A small image classifier, trained from scratch: width 384.
Rows from block 5 of a small image classifier, named by matrix and row number. Rows with one number belong to one neuron. Each number is 128 + 32 x the weight over its row's rms, rounded and kept within 0 to 255. All counts start at 0. Numbers have three digits each.
After each neuron's rows are labels from the 100 images, of 14848, where the neuron reaches its largest size: "top examples" is what is common among them; "patch colour" is the nearest of a few named colours to the mean colour under the peak. Only what is clearly more common there than usual is listed. The data: photos of plants, animals and fungi (iNaturalist).
# u: gMLP up (value half) (model.blocks.5.mixer.u.weight, 576x384), inputs 0-42
# v: gMLP up (gate half) (model.blocks.5.mixer.v.weight, 576x384), inputs 0-42
# out: gMLP down (model.blocks.5.mixer.out.weight, 384x576, transposed), outputs 0-42

u.245:168172160116116210152143126134138109161117144151121150106144150145127091065125136115153133117161100101172133147097104120115146091
v.245:096111122166091131089106195134112133082143084130161136077095142096175104100082079081118118146130122126126154190094145187085112131
out.245:141151166143106143095163172140155148094121098180192113124111146114060067131152152127116092118156137077094106099079126153114137082
top examples: class Insecta; phylum Arthropoda; order Lepidoptera
patch colour: brown

u.55:179161132101106117123135179082123124134098175074089100150159169115212131079104120117107180157097120159131118093115143166108135133
v.55:115114128071121111134127103102110138138136083131181119085134122127117138081106135108134056171101114143129110051154151110125129094
out.55:120173206066183174117172117078101154098156139141169118138102127128088128093123207111146108133192124123107139118113212120088106157
top examples: order Lepidoptera
patch colour: brown

u.139:150149182115091096165132086085095139163141155147155143121172134115119129135081134094106141181120132149097094105155162173090112136
v.139:147164139150154114153148141132095100157147144187122112103109102160106127078091105092102120206140124118146143138154057057105135110
out.139:106112081119121123183143098095136150151132139143082090163106145153121145161095139110161127163116177103117163145108099140098117140
top examples: class Aves
patch colour: brown

u.230:116181102130102142124108135099141091078070130186120181132127112147087129127115117089139094085150139086137159159111110079099176127
v.230:127082154108068169151168103086112142133091157136140136152095114126160070167071130121071119145127093113123110086137053094111127150
out.230:142103150162139139119127090055142150131073122121130108122086118086162141144136114145152106133071114100106094126077124133132154066
top examples: class Aves; order Charadriiformes
patch colour: grey

u.214:160129159057127166124079173074123107130172123187148136113152152129118121155076130165148113183153108142145104125152083137103133145
v.214:136152146160096131139148110171086135136169204182116081161118128137111184068116130130147133173126143149069095094147109149111109143
out.214:086077128111114164178115148155114155135112091066103189137120102100101146170140144096127136093097127109089134152156127110199134128
top examples: phylum Chordata
patch colour: grey

u.44:221113156129119143100148141143140149210106152040128146124128161093128139133117172137179042162120160127104198127098135110173060188
v.44:081193162147052152088186083162131145116157157127124132141130138180073067149092162131188143122148147092109122105119152111121121142
out.44:089127128080123134114140117061129089156123130073114124112100162119092135124124154120191151096062082168142132148142159092188093142
top examples: class Aves; order Anseriformes; family: Anatidae; order: Charadriiformes
patch colour: grey

u.39:142133175123049140153163134126171102107094105054150095167123145110173101151163113082128159164113111144126124088095098173135174180
v.39:141154184114045184180122173085177123056162078077141150068093135112180163174162157135143165134114089179157141094140180179122108153
out.39:121176145123186132111165175160166113176089157086130077103148119118132149167156158114120108142133132111075114128137124147129143146
top examples: class: Aves; order Anseriformes; family: Anatidae; order Charadriiformes
patch colour: grey

u.156:118170100125157082109127117102100085112087147189098108143104131165079128211135139123183119145141140124071123119067138111128161152
v.156:117129146170089103098104098104076104136156090175079130162139124113107128142075155108131090116148156153148175149169125158070113120
out.156:140126140137135076133125094183124116124177099158151150054101185128080147092099136120146136163076139097125097123113163060124110106
top examples: class Insecta; phylum Arthropoda; order Lepidoptera; family: Nymphalidae
patch colour: brown

u.491:141173116101106133088157126138145097089199126114162104099131159194158170166121142112080104181173081129120105119076102166128201140
v.491:149121144120087147116174064137083164183109192112158101128115166059134118114159100199145109071089122110091171093129150124138119151
out.491:070104115126163103157149020138126117126129154113161068127138084128137123134151157141156169119138136116118155154067178160094052140
top examples: order Lepidoptera
patch colour: pink

u.516:136086161085168124145137149137134164168148184140122135097113100150107115134151149107150107126077121088130121085165140122120090121
v.516:113130183116087116116125109138143094069117158164114183053101108133131173097170163096205105164134160070109121108133134130081135076
out.516:045067128152106095107165097165139089122142119114139060137111156124111118125172138145112078116101114078054107142199113094070124137
top examples: phylum Arthropoda; class Insecta; order Lepidoptera
patch colour: brown

u.521:102141094078189171088136026127136177130154117159175122103081091107148124091136153146164116143102130148117118155135128155141111157
v.521:126139132119108114121100124135139065114119129132192176146065151122114133110131131118116144113081125150161124160194132052138180104
out.521:091134147162175146075089099148145103119128102080131144142094159129147066123191098077153197109137157118112134148073203120158116051
top examples: class Aves; order Anseriformes; family: Anatidae; order: Charadriiformes
patch colour: grey

u.493:107192095161111107123131124124063113164124224093093130089162093151077165106152102109098147150111112144127068125111179142096094142
v.493:151102102100156121130124155171110092121123155103168108095163104195077120128102183074085151139150074069141110171168137078132130167
out.493:132131079140164157175143142118091149137100142107106133124143088131139086090181115127079146092104148230132161117146087146116053128
top examples: order Passeriformes
patch colour: brown

u.559:137150121115172106137148086141075121139199128153122152126109099081115138140203172074127114134124109151120185095152101146128134130
v.559:088046077086127146146149106106085166091121151122106119125144134134144137112104157125119163121122094101116077124143122146091128126
out.559:173121177167154145124101078139108122102125116134174137101141134105072147130130141141160147056127091107147132167159084102159131095
top examples: order Lepidoptera
patch colour: brown

u.303:089117130178129090116112133138092139180140141114183101109086164154157124132119153089088130131160153144120174151122166145053072131
v.303:126207131155119147140100137168174175098154095168101083101125149095128192057127103151115099138141188145171132072123162125091135160
out.303:188161133180164153161101132084203141081125131127078128134095149096131129093136136210194080121150114106140198085139178152128142121
top examples: class: Aves; order Anseriformes; order Charadriiformes; family: Anatidae
patch colour: grey

u.476:129049123160181098147115107122128120112129108149092096143144073138177158084114066078099142142150097143136106091116115176115153096
v.476:158142093155095148104073121091149125124114099130066131128096196153183107161162124200169212188110174170140118135142143141133098125
out.476:136108127121133072088110074100163085126154110127122104105123123132132160203145147137154122197099147105100147130134102125080081105
top examples: class Aves
patch colour: grey

u.370:154129136081117165169111131110147156143164145164125156103174175098148140104165083092122117131066175083098096093054185134101132126
v.370:126183152059150093125134097080108037136149101124120123127056123149151145125119133154172122093111123126156134139127133139144070176
out.370:119157134082135149101124109169135140126095128080096075104156127153159165135167163058111148022151141112141114177131081121114088126
top examples: kingdom Plantae; order Asparagales; class Liliopsida; family: Asparagaceae
patch colour: brown

u.534:104169173114141136137167104114096118178194157148129163096087167128099082104108115145105134107066104123179109124075167129140122112
v.534:116088166132157081121156146095136130152120169120149126135174128115156145105170122153160156142124105169051125090132092084188101166
out.534:134098125145086087118123175163184124139178114168167112151120091135144136129100117132061152113101104125139143115090082117101086088
top examples: phylum Chordata; class Aves; order Anseriformes; family: Anatidae
patch colour: grey

u.460:131217189141163142099119066120100132157145117117109138119054095116123101162099108133174114109148159183081150127158090109058169101
v.460:103083127116168083105152061136092090143128151118150098157143138168111156060124171116113099121098143136167138108120140179087136126
out.460:152123133104090114148182134110146149115127151116100114103038119123142165130071151185167137182111130109102140110115096131109132068
top examples: class Insecta; phylum Arthropoda; order Lepidoptera
patch colour: brown

u.184:131156087156085115158145108112130117141092130192083157112141082115136102132143102142105158174109137136098164122123115082135159140
v.184:115074114171191119129118127096147146141151131101126217142064151110128135161036170092113109181180185154102096117101076120126126111
out.184:089124125154116134133112173131140095102158173128147182136116119116149171139118095138074115098139175162075120159106161126144153152
top examples: class Insecta; phylum Arthropoda; order Lepidoptera
patch colour: yellow; orange

u.573:122138094150074118127107143173181105155148114086135066141131110117174138111064106156105138132090192140148100112152093189065179118
v.573:212098087138134144167073129164132118139112150079090124132113159089100116141115174097084095130162152140155125113175113119173112107
out.573:188144086082180127151100098112187086057122160155147105150065158105142103142077116062157130103132120185144149093144164132183206127
top examples: order Passeriformes
patch colour: brown

u.348:089138122132106134150198128080130139136123143140125126114119120139090133105108128113117091157144121209131111138110146070107116116
v.348:097076119194150074123118137140097175165131145164126139147142137121158109096156174135123083115128107168167109148052115141144135098
out.348:128098096105117111084136119125127146177124080150164137118135114105137165111121129146118140120159109144107126099104153077123150122
top examples: order Lepidoptera
patch colour: black

u.321:114049125142140126145109129116120112116129105141150117092141214162110124075135131133111126158119148120126105147156128118112188185
v.321:097169137166118097125130108127102077107081128140124108082152133122140148113123148132092174141091101156114105102158127129216104127
out.321:147111138180093141113130098135185091094144098080113134131083169094084106113152132100134133191096125089168121132183162141165121160
top examples: phylum Chordata; class Aves
patch colour: pink

u.284:094099131188133162130096099099096139130148138152146124105186114171127091069066101177102123148093119110136154205155159100151094143
v.284:093134102160133106112125117145076164143096123083117171126138146122184115119078138112206103084138090109113111103169145088159151086
out.284:088122044076173115135158119176126093112115125114109156122162153101113138105160101100085123093116141099109133150100166175088130164
top examples: order Passeriformes
patch colour: brown

u.416:078167085124104160137081124181126105144112155128137143095136145188153087158110112083141141120097091121163112102105104131134180156
v.416:118143118156143144146087193117165173131121120115124167076170130156142132167122175133143102099110137131180154083148092150151072090
out.416:172163105131143200082137085140108134144075165080097060219146147116146171114118103132123092157112108139126132134098138098130122186
top examples: order Passeriformes
patch colour: grey

u.123:121139125140138131135138130150137148037088162119129101153109096133183139168107128125134128139140111114099113131114164081096145157
v.123:100131126119126121076102079163163068112106084129162124169167133099064092141087133111099121118133060128142128183143136092143168173
out.123:101106168199145058132102191190119138129162130124114141151129136129088119129097112138162151172159132145108175157124123094099048120
top examples: order Lepidoptera
patch colour: brown

u.384:153173156131138109083126128115144157158095134107137189095111153080134117102061118142125116143152122079109123134074110131091130073
v.384:154132182111116095066193067094152105127115169057145187057090121153125184186154126106127166119123086148167165177121148113131061095
out.384:148065122102146138139117164084127125150107135134059171103118129053176159045142115146099166152105130113104158226161162163127136137
top examples: phylum Arthropoda; class Insecta; order Lepidoptera
patch colour: brown

u.494:146159116114124117111108145132132078147125178143133174165131119172108112131115146149120074100118107121171119058089098112100122201
v.494:150167155146098109109107086148117131140109116090134164131113063126149100179140145144117200128122136172102120164155130118079098208
out.494:076125091128161141095128113117144094064155120053172121144060176093079132077195092152089151131129160177125088101130138128084106148
top examples: kingdom Plantae; phylum Tracheophyta; class Magnoliopsida
patch colour: brown

u.385:139131119139189125143110113124146139148109095208148121193189137112102083115117078066124149072109096114198138089130167097081121040
v.385:175124177190074109132169069132119168174181133072066123147147168166144150112183105153099104119163108131101157139133150127117164127
out.385:152155097142100154112064101097122154165158115121146140185142084137162074148112115137169128151104118083104114174197160122128139093
top examples: phylum Arthropoda; class Insecta
patch colour: pink

u.309:163124080170202123094127080077106117144171102130123089106100117128097141088172044116128191123135157098080156160160113093172135100
v.309:179143148121121115092105126148079084140133128125136123101142144133060128103108173074182103070151110125074140135161109126129117108
out.309:091128118136163157150150155126131105104112143120106140115156113099139110114162144107088139129077085162200165097121108111082132138
top examples: order Lepidoptera
patch colour: pink; white