A small image classifier, trained from scratch: 42.4 epochs.
Rows from block 4, named by matrix and row number. Rows with one number belong to one neuron. Each number is 128 + 32 x the weight over its row's rms, rounded and kept within 0 to 255. All counts start at 0. Numbers have three digits each. After the name is the row's rms in percent of the matrix's.
# u: gMLP up (value half) (model.blocks.4.mixer.u.weight, 576x384), inputs 128-255
# v: gMLP up (gate half) (model.blocks.4.mixer.v.weight, 576x384), inputs 128-255
# out: gMLP down (model.blocks.4.mixer.out.weight, 384x576, transposed), outputs 128-255
u.407 099:026111135180118154097149105130140179091120119113090157143093102116123163128200163172112122182117085179171084117165138119125160160153128153086129093135116135130091147110102151130127145137118059112158148147101118151099102120197117111120163150155117111156107093128162118162129130096128113208177074075080177091074146080128108115137184099146145071117153070117095128078115099124130148168150
u.408 100:135127108140131112177106054176160102139198113117175121189093112164142176206101115094144112182147130071162118090087090110076066137125082149122074168139104076160166115099145165165062145139164136071171142157146149136111114097153175144100117148083134119163115138164122149134154109123164184175091177105100158119212130118146105134167127109131151086148157085102132118105132142089108122129115
u.409 100:122105106093183192093142102106105112136142117068163179084071098126056089148155146144100139138103140165169119090177119122118099126144082134149129116125156073123121074090119070149093085138148072160116137168101163204113075131149145166153133138103170132102125082149148105131113077134174125128111127180126121160158132120114170158094153172097189124075161059042080107185114094156140211121142
u.410 102:104161106033138071085066086133155126167124169164122167180131088135110073124095114119146119166075162102154139077179146139144105223111088117158112097193091175108171099116093111090110095096092096135090158139091130153142145132124140119170109129142142153146202153128069125118105117141154178142097071132201145093136107149089093094174138124111132126138142140134121145156148119135084121090128
u.411 103:133106126141122154166140083093148084140143081152126134162124067111129092094212101099185068059185103074077142111122092140107125123134133144147095059066101123145150107113110132055098137106092091135136144154164107135127139155129153155138098080143145182152146150076111137080083093142174149112133118143168143107158156118146112146126102204156154093113171159130159158134159132143158114160116
u.412 099:099144109143184174114144168147093162160146128109196161116117184162122126142159140177162208091117097147107107155073117137083163078120117109170103083179100081110141163103088154124125148165125136128115124205134107110170109139185182141128103158122149145140158198085092077051190151116175166083165162170202142143105124059136110183151096033179128097146081107142140076128149127176123160152119
u.413 096:168126143124140119110098105108197119103139105117089134171109074168144085085119154180130085119161110033104092137115115183165153157159147156087128171152121082164135140085130106121131183208045098113114097150163139079133120189175137082101102067142157094128143168099101170068169115080076095062125107133138145143123117168136114149100070076112139085136124134114152116088136058114116117102103
v.407 102:156118178105108145164192140130143113111175156069099086107199119114121080124118126117117143156154033183165117119086176077155111107110074188091127092142165108105173138129131163121147111119187141100190101127149141202091163086117166090158133099152141129192079198108160179131106145128081149157139212102126092113068169078116119144160115123143096118189158150073112166138108180104138181145078
v.408 101:141163132134134109124075132135132108106121137154174122128133113087136094126064163175128086092100149129073103123182166130149086112115109124151097152187053135167145104115114128152120121110120163115105069106143130165057187137135098115078140154064195145149123096118159133137101069146193164113097122144147118079125126103051191118161126105108169095093133103075132150138099141079104148158131
v.409 100:128127119136153097126141121137061124171164082080073100059152090134124118202071136152136122164142133104169101138148179151110143131065145137154183198113111142153180186095077154108096142132164106066128165098140155128059198054102134102150129106107133094205093169103091093082144166132127123153063126108161159126126128114113097204139139136140116115090121165088173149137140083101127127096130
v.410 097:186085162061172138133142165073116123186149102129121088168114044081128119165085119180178136138089143096102158094197151115141101147062104154100165152097156099181068158131145149113135153110079102126097126108063125158107146130158133119157088135157114128127123171090164074119109142152133103057171115127186108122142146125076103063108093186176170082122111128121190200122124114048090129071125
v.411 097:125132139055140063087127184140088125151104165170144160115101130150105110125169134124136129145171095146143149116113097135103116086161122086090131107174119030082137066120141134152226149128056130112140132123155133122065076139178168114111083084120150179130153185137171148145153109191131125120160093213168145047122112151072133127111116142121126106125083069084090082104174098143108133146064
v.412 105:118128108171100161143123108091087140093112142119139175115095109118094126108129131085057125104125145130100111123110120167157131166089177132123114140103114125114189123185166121140078107164090154171153088126116134128092129150108126141159132073146098077079122111100099093105093122108122105079150144099169128149125172137103142149179052184163106127142127125126161169138110117117134148098096
v.413 095:175097163165077097120083115129138180203158127142126118149122119176131149056098086128118109180114111177115173095122160128195169166151126081164115135100145120129097104141085058151163116242137121103139098116163082111118101096121209064114163187094102116104129100159180067097073118102091184090168103159091125160127139174154108097136131123096146128058138148154099117124072167090162082124112
out.407 100:129119153105159103174096139079122129094199141151140147174121077078062108096155134149106138125057084181162133190168102072155101138095153143112136127135164069074136161137116102110156147149068104101183104083117139103102119071114096144129106124129106145140104121079116141092114106166109118093094119134132131119102056150135125165127070095105146158136106156158155161060123145084135103106097
out.408 101:138070173110111124112165098171180145093160094152142142093077141062167095100175160161155133072105124094114137197093135106043118100090072116159101170113113115173115114098110107120137079133134153146140159102128135163091110136143115090080114137122185187178070144116173143128117121179123148062124189078099122166119115097141130125131074188095095065180195110115153140118084120149160140110146
out.409 101:111153118095116055112127149149165129175134119135122136124143111095127118098156130143047116133118154112148160039093109142089074110098148207190161181067131130098152126117121146152118180141107157132164184142127163080097126150092120143171115098066150109168120141149124157169116132143079119091102125071086095117132175172135116143157085092165169136093167082106129149156117109078113161101113
out.410 100:166122137113105115108104166115123077115169131142093126120108074182145101136097137166162028126126124164132109132126136115150154123107111140153116088072138092186079191124174124146070176045132086154154158142090095112102146112125122146108128127217085136137066146107089132080111107109164152186100174127074150122151163142135067216099055169227102113154092164160125154133066090116073158110095
out.411 098:190146149131138112136117159182141122129166127148121187120081103081135085174153115122068087130126102179150061132162106101131125139131090151143186138172203115141105061143159100130116130129109137108116136149182141106152135110180105161151105168116071088111080121112168174184069090128149122169140159065121138176089094116111075083146136104109115151132202129182128103184124140194165075152133
out.412 101:153124146177160131181105080110176190167119160126110081151178156116141114068105050122162137086172134169099124167165145153144099103115112180185096165094123090109152189142112146157110160144085087125167082116188121093088151155142112124148096154093172105151141101118111138123106137170081118132117122091088167114147096142126115139096164113100127116130175107160170141057168150137139126160171
out.413 101:130145180082125107121160168203124095145114131120084142132067122101125114132162192128136104117126126133107089119048127135080081122147145129201143052119124168116074080101165072128142188153147078115161151173097165059151130175167129121114122123136142128123155089085132099092102138076164130132073150139198127076151106135139068101134071110137123202172101104191149133151100170162087111130175