config = dict(
    model='image classifier',
    dataset='photos of plants, animals and fungi (iNaturalist)',
    image_size=32,
    crop_scale_min=0.7,
    horizontal_flip=True,
    patch_size=[4, 4],
    width=384,
    label_smoothing=0.2,
    beta2=0.95,
    ema_decay=0.99,
)
Rows from block 6, named by matrix and row number. Rows with one number belong to one neuron. Each number is 128 + 32 x the weight over its row's rms, rounded and kept within 0 to 255. All counts start at 0. After the name is the row's rms in percent of the matrix's.
# u: gMLP up (value half) (model.blocks.6.mixer.u.weight, 576x384), inputs 0-191
# v: gMLP up (gate half) (model.blocks.6.mixer.v.weight, 576x384), inputs 0-191
# out: gMLP down (model.blocks.6.mixer.out.weight, 384x576, transposed), outputs 0-191
u.526 100 [146 149 175 163 149 167 188 143  67  93 131 122 145 119 150 118 168  59 112  92 185 142 113 119 153 156 108 110  70 114 113 135 117 159 131  59 145 175  88 143  87 147 162  73 119 128 164 101  85 134 207 102 122  89 198 101 119 101 139 133 128 128 110 141  75 136  90 117 137 149 125  66 164 105 100 121 128 170 139 144  77 173 126 131  74 162  80 155 132  30 102 127 153 136 177  93 180  85 129 187 187 145 170  92 140 119 159 219 168 128  63 138 160 182  48  69 152 125 146 128 102 157 119  94 145 137 102  89 157 137 155 159 136 105 137 124 123 151  92 105 119 102 157 126 117 107 156 170 140 176 137 139 136 135 137  94 134 166 115  94 108 106  65 216 158 116 105 191 124 173 153 125 139 227 124 110 128 146 122 180 133 175 145 157 149 166 148 135 160 118 112 163]
v.526 098 [ 80 189 120 143 121 121 174 152  87 130 136 176 111  84 105 138 103  80 205 115 143 120 121 140  95 167 100 126 106 102 163 141 116 141 170  73 149 130  83 176 100 132 161 131  99 126  75  58 130  99 139 165 128 123 121  59 153 122  61 197 148 110 136 148 106 155 114 142 179 187 135 207 166 116 112  78  78 152 119 134 148  87 162  84  84 142 163 148 146 112 168 171 111 176  90 135 146 101 117 138 128 119 167 123  74  98  75  99 139 124 115 142 194 122 100 112 127 117 164 131 165 127 129 168 160 119 151 120 164 131 116 160 143 130 166  85 101 142 111 148 106 116 182 144 112  99 169 135 131 139 163 111 143 146 103 211 105 108 110 146  85 173 139 104 120 118 120 139 149 177 140 130 114 139  59 145 114 121 150  95 158 115 148 149 123 120 179 136 172 159  72 147]
out.526 098 [148 119 182 128 132 140 128 152 157 106 163 142 126 116 124 106 166 148 127  76 109  52 123  97 127 148 131 145 131 111 174 175 135 111 142  71  96 111 146 157  96 132 144 122 125 192  94 176 138 216 184 150  70 171  84 110  89 151 130 169 160 121 168 189 111  84 130 154 165  98 133 137 168  81 153 168 131 144  92 146 114 130 141 116  56 135  80 167 153 169 177 195 118 144  51 117 143  86  93 141 112 138  89  55  62 150  70 136 189 130 137  77 139 117 123 104  99  87  78 163 129 104 124 158  68 119  93 176 185 117  99 129 125 152 127 103 145 117 120 141  87  85 193 137 127 169 122 154  91 136 104 161 123 135  91 243 138  84  94  94 113 145 134 100 121  92  84 174  59 157 132 156  91 145 108 164  85 152 118  92 155 161 114 105 149 137 137 129 111 118 123 117]
u.527 106 [165 155 113 165 141 159 139 168  90 179 143 115  83 171 100 111 189  75 152  99 157 109 153 132 130 168 164 132 137  61 113 191 130 103 127 163 142  63 100 103 136 100 106 121 179 181 112 108 122 156 178  89 172 135 116 223 179  88 118 104 149  81 162 166  81 146 105 141 138 107 124 137 169 117 174 141 128 126 157 144 100 173 121  81 123 150 138 106 111 140 113  90 139 204 197  81 126  86 137 142 150 154 134 197 171 157 165 143 105 132 151 103 135 112 143 196 131 123 149 157 114 113 101 168 121 116  98 192 129 142 111 141 117 124  98 147 138 139 106 124 137 141 119 128 145 167 127  81 129 113 137 168 113  78 192  95  86 160 136 160 148  99  83  59  91 118  77 136  77 101 145 110 116  95 104 172 129 127 151 154 121 107 135 129 148 127 154 101 111 110 174  91]
v.527 104 [122 160 109 139 103  96 112 126  50 123  87 129 125 147 129 112 116 113 162  74  73  93  40 122 120 115 144 133 125 129  95 126 117  80  74 130 140 103 148 110 111 111 117 127 125 131  89 165 120 169 106  94 117 142 121 147 115  39 160 106 162 141  61 134 170 130 200 148 127 183 168 183 106 157 147 150 173 168  97 120 143 131 142 187 159 202 129 112  99 128 106 105  83 183 128 127 109 110 139 143 156 119 100  99  72 156 106  93 132 118 112 162 103 183 157  99  61  87 157 149 152 113  83 145  94 110 142  91 102 153 111 131 136 116 145 188 119 117  97 131 156  89 120 114 185 151  64 110 164 139 135  62 125 104 120 152  79 129 133 119 160 101 116 153 187 172 142 183  73  98 136 181 102 166  80 130 113 100  90 106 140 130  91 115  67 148  83  80 126 232 117 158]
out.527 107 [149 123 143 133 116 116  95 166  66 114 161 125  79 124  85 110 153  89 110 141 126 124 129 117 161 171 169 128 124 128 101 155 105 103 110 171 150  92 160 158  66  93 121 116  97  70 122 120 137 118 146 121 119  89 107 121 145 146 140  84 153 171 165  62  83 149 155 115 126  57  97 102 139  86 120 107 115  44 184 112 112 153 138 142 137 155 131 166 142  74 123  99 102 142 153 154 115 103 138 138  80 170 182 144  71 118  70 128 131  97 121 109 107  91 119 110 172 143 142 111 156  61 142 145 156 163 156 177  91 127 105 109 165 149 180  96 133 176  86 117  96 112 110 191 189 165 155 126  91  74 140 101 110 137 137 157 115 122 179 149 100 158  99 155  77 104 145 172 123 102 101  83 104 100 190 103 111 102 169 161 110 101 176  86 152 172 156 120 107 135 119 147]
u.528 100 [ 58 153 137  74 176 121  89  86 123 151 164 157 115 103 128 124 157 168 142 121 125 166 139 135 125  96  67 175 119 129 118 131 123 138 159 146 115 107 103  59 105 167 188  85 169 111 146 119 150 119 134 104 148 147 105 171  92  69  85 133  91 116 106 155 114 127 188  81 114 110 136  86  80  96 119  88  48 141 178 166 144  90 102 161 115 107 142 141 177 102 190  86 112 138 137 157  75 140 141  70  76 103 131  92 202  93  91 150 175 149 148 110 150 106 143  94 123 150  77 141 143 160 143 132 157 112  82 128 111 183 104 128 112  66  98  89 133 132 122 124 143  85 159 125 149 134 131 167 110  39  89 159 149 165 113  78 141 133  62 158 112 132 110 161 199 184 159 142 114 160 169  92 121 137 118 125 150 146  88 163  86 124 135 175 113  34 158 180 143  86 107  92]
v.528 098 [ 92 163 146  64  78 139 111 104  90 191 126 108  82  93 136 201 149 134  98 139  90 120 130 128 154 119 165 148 134  83 108 142 188 126 141 177 137 114 107  83 158 152  90  88  95 116  67  96 108 176  99 139  82 158 122 123 119 134  98 222 185 124 137 189 121 115  97 126 144 178 116 145 157 139 136 161 147 114 142 148 109 110 149  84 141  47 158 146 126  91 182  78 120  91 144 193 144  91 183 101 132 131 126  79 102 152 185 121 171 105 137 165 116 148  98 133 141 138 134 145  71 133 140 134  65  95 151 133 160 172 143  74 100 103  79 104 144 125  81 108 142 143 117 154 148 102 125 165 149 146  99 111 198 128 142 101 154 117  98 122  66  92 123 147 156 124 144 199 132  66 100 165  99 161 161 120 115 143 142 130 126 137 108 110  82 161 155  72  88  91 118  65]
out.528 098 [ 86 165 161  98 116 187 181 109 105 146  87 195  83  95 142 174  92 157 102 161  95 183 112 108 145 190 110 224 106 165  90 165 133 175 119 111 188 102 119 121 177 176 134 101 127 119 139 153 100 158 102 118  98 157 107 114 103 195 156 131 179 142 160 108 124 129 127 113 112 117  77 184 158 124 171 133 132  96 134 127 146 157 107 150 146  76 148 177 139 159 178 107 166 122 134 184 141  79  70 109 143  95 135 105 158 146 147 114 154  94 109 185 112 109 110 103 174  86 107 100 101  49  67  90 145  88 107 102 130 198 124 129 117  98 147 188 117 129  72 136 127 146  95 148 101  77 107 183 143 114  80 152 117  67 157 105 167 152 119 152 100 135 139 133 128 172 118 160 134 139 119 208  74 181 169  82 123 107 155 184 140 127 155 148 133 161 154  99  97  73 109 138]
u.529 098 [158 205 121 122  42  58 142 163 133 168  82 114 169 124 135 186 139 126 142 126 167  86 115  92  88 164 164 129 115  87 167  67 134 149 146 155  95 201 148 152 122  89 133 125 151 139 109 116  82 129 127 190 138 103 112  92 117 114 149 113 117  96 136 137 143 107 104 136 102 136 119  73  73 161  79  98 198  81 141 111 104 139 122 149 106 139 162 140 149 158  98 139  98 172 122 166  91 158 121  90 150 132 163 199 165 109 161 126 123 181 113 148  55 150 143 193 192 139 148 131 144 122 132  99 104 121 152 144 125 107 156 141 144 100  94 163 114 150 139 136 142 120 124  82 151 104  99  80 127 106 108 115 162 173 136  43 111 148 147 142  57 109 147 129 160 180  98 119 124 136 112 135 151 178 182 119  94 115 160 137 189 118  81 130 119 174 115 160 102 102 137 106]
v.529 104 [117 167 120 165 174 130 120 191 169 208  71 104 126  68 120 112 126  83  85 115 141  89 125 138 162 136  47 136 158 138  88 149  95 132 151  82 150 132 168  33 178  94 183 117 126 157 123 112 102 124 107 112 178  91 120  96 119 150 189 190 127 167 119 117 148  98 106 120 137 153 163  88  35  50  81 120  78 164 178 157 104 136 122 132  59  77 121 109 167 114 101 159 138 115 137 117  80 149 125  96 114 129 121 156 122 102  76 175 145  95 118 144  84  71 128 108 123 162 180 118 119 166 129 102 133 119 127 149 112 111  95  64 103  90 146 171 110 145 183 107  58 118 125 150 113 150 104 170 131 132 131 127 108 122 178 135 132 161 120 153 152 190 168 101 168 167  96 105 161  97 114 189 124 104 223 131  70 144 142 135 122 207 136 169 125  82 145 145  81 129 105 139]
out.529 098 [110 128  99 195  69 132 109  50 150 126 121 131 158  91 118 164 175 152 117 198 155  90  50 113 146 143  86 158 155 151  81 182 134 134 126 106 142  96 127  55 194  97 139 118 129  95 126 158 140 123 106  98  95 141 124 157  98 171 168 176 128  89 160 185  66 104  99 160 168 133 206 166  81 102 182  94  87 141  79 160 118  96 130 142 137 122 170 140  59 166  86 113 105 130 132  94 122 112  98  97 153 112 107 159 117 109 154 128 161  83 157  70 121  69  88 150 123 128 116  78 149 192  83 125 147 200  88 139 142 147 155  79 100  76 168 137 114  88 114  79 125  64 107 163 184 105 107 163 115  69 131 102  93  83 136  88 183 146 139 151 130 150  92 127 138 191 137 144 162 181 134 184 171 134 159 152 138  95 142 116 119 110 162 141 106 113 117  81  73  70 131 125]
u.530 102 [ 89  82 126 112 142 204 127 194 107 145 107 136 136 115 111 118  85 161 158 149 148 159  91  77 136  97  93 175  90 124  97 132 117 101 113  92 146 135  73 146 139  79 198 138 116 127 150 117 125 202  85 133  63 138  91 122  61 109 138 103 107  45 174 147 137 182 156 123 158 105 147 126 123 152 153 139 148 136 128  98 100 126 159  83 147  54  93 108 136 149 198 201 153  80 102 139 114 116 176 101 140 128  97  84 108 106 150 164 207 186 146 108 116  89 129 182 136 143 116 171 148 202  78  95 194 129 131 154 132 142 125 138 118 126 158 104  87 120 174 151 144 132  90 141 109  91 102  90 162  43 154 167 137 166 108 176 109 108 132  94 126 168 101 160 116 168  71  73  71  78 123 116 130 207  43 103 144 153 129 125 123 122 127 129 130 103 119  75 111 128 166 120]
v.530 099 [175  83 153 139 129 136  82  84 143 196 151 100 179 121 119  95 148 145 162 134 132 110 172  96 165 134 114 133 145 110 139 109 125 159 116  94 150 128 116 171 121 142 134 112 102 101 154  73 136  98  85  37 145 170 147  87  45 195 168 110  93 161 138  69 102 118  99 119 144 100 178 112 120 141 131 181 129 148 142 137 158 154 181 118 139  96 152 105  63 160 123 149 103  72 168 157 116 113 111  39  84  95 127 183 134 157  88 160 128 160  93 172 129 119 157 144 130 165 125 115 109 136 115 140 121 105 160 129 120  64 156 110 118  36 176 150 118 154 114 114 135  80  95 118 133 148  99  84 112  82 102 187 138 146 117 204  77  75 135 128 135 149 147 146 187 169 140 108 108  64 134 135 104  71 147  74  93  81 133 144 135 160 109 155 114 138 160  70 148 116 121 146]
out.530 101 [128 158  75 134 139 155 139 105 160 145 133 139 159 153  54 152 168 129 176 108 126  73 174  79 138 113 112 165 138 105 108  98 162 137 169 144 115 119 194 155 113 133 134 136 115 103 170 108 158  98 122 153 130 149 125  99 103  84 194 128 163  63 154  83  82  88 165 155 135 109 120 160 129 135 133 142 165 150 180 146 136  76 170 107 172 150 134 100 177 212 163 123 164  82 128 134  93 132 117  60  95 155 162 126 137 111 155 108 130  91 135 103 170 131 134 164 149 176 108 146 111  97 134 137 152  84  97  87 103 113 145 176 158 147 126 134 139 139 128 170 115 105 151 102  95 152 110 113 132 106  90 140 107  95 164 166 176 157 129 144 115 153  84 111  86 169 106  87  89 109  66 163  78 126 157 114 120 168 112 124 113 112 174 121 131 146  79  99 143 131 115 113]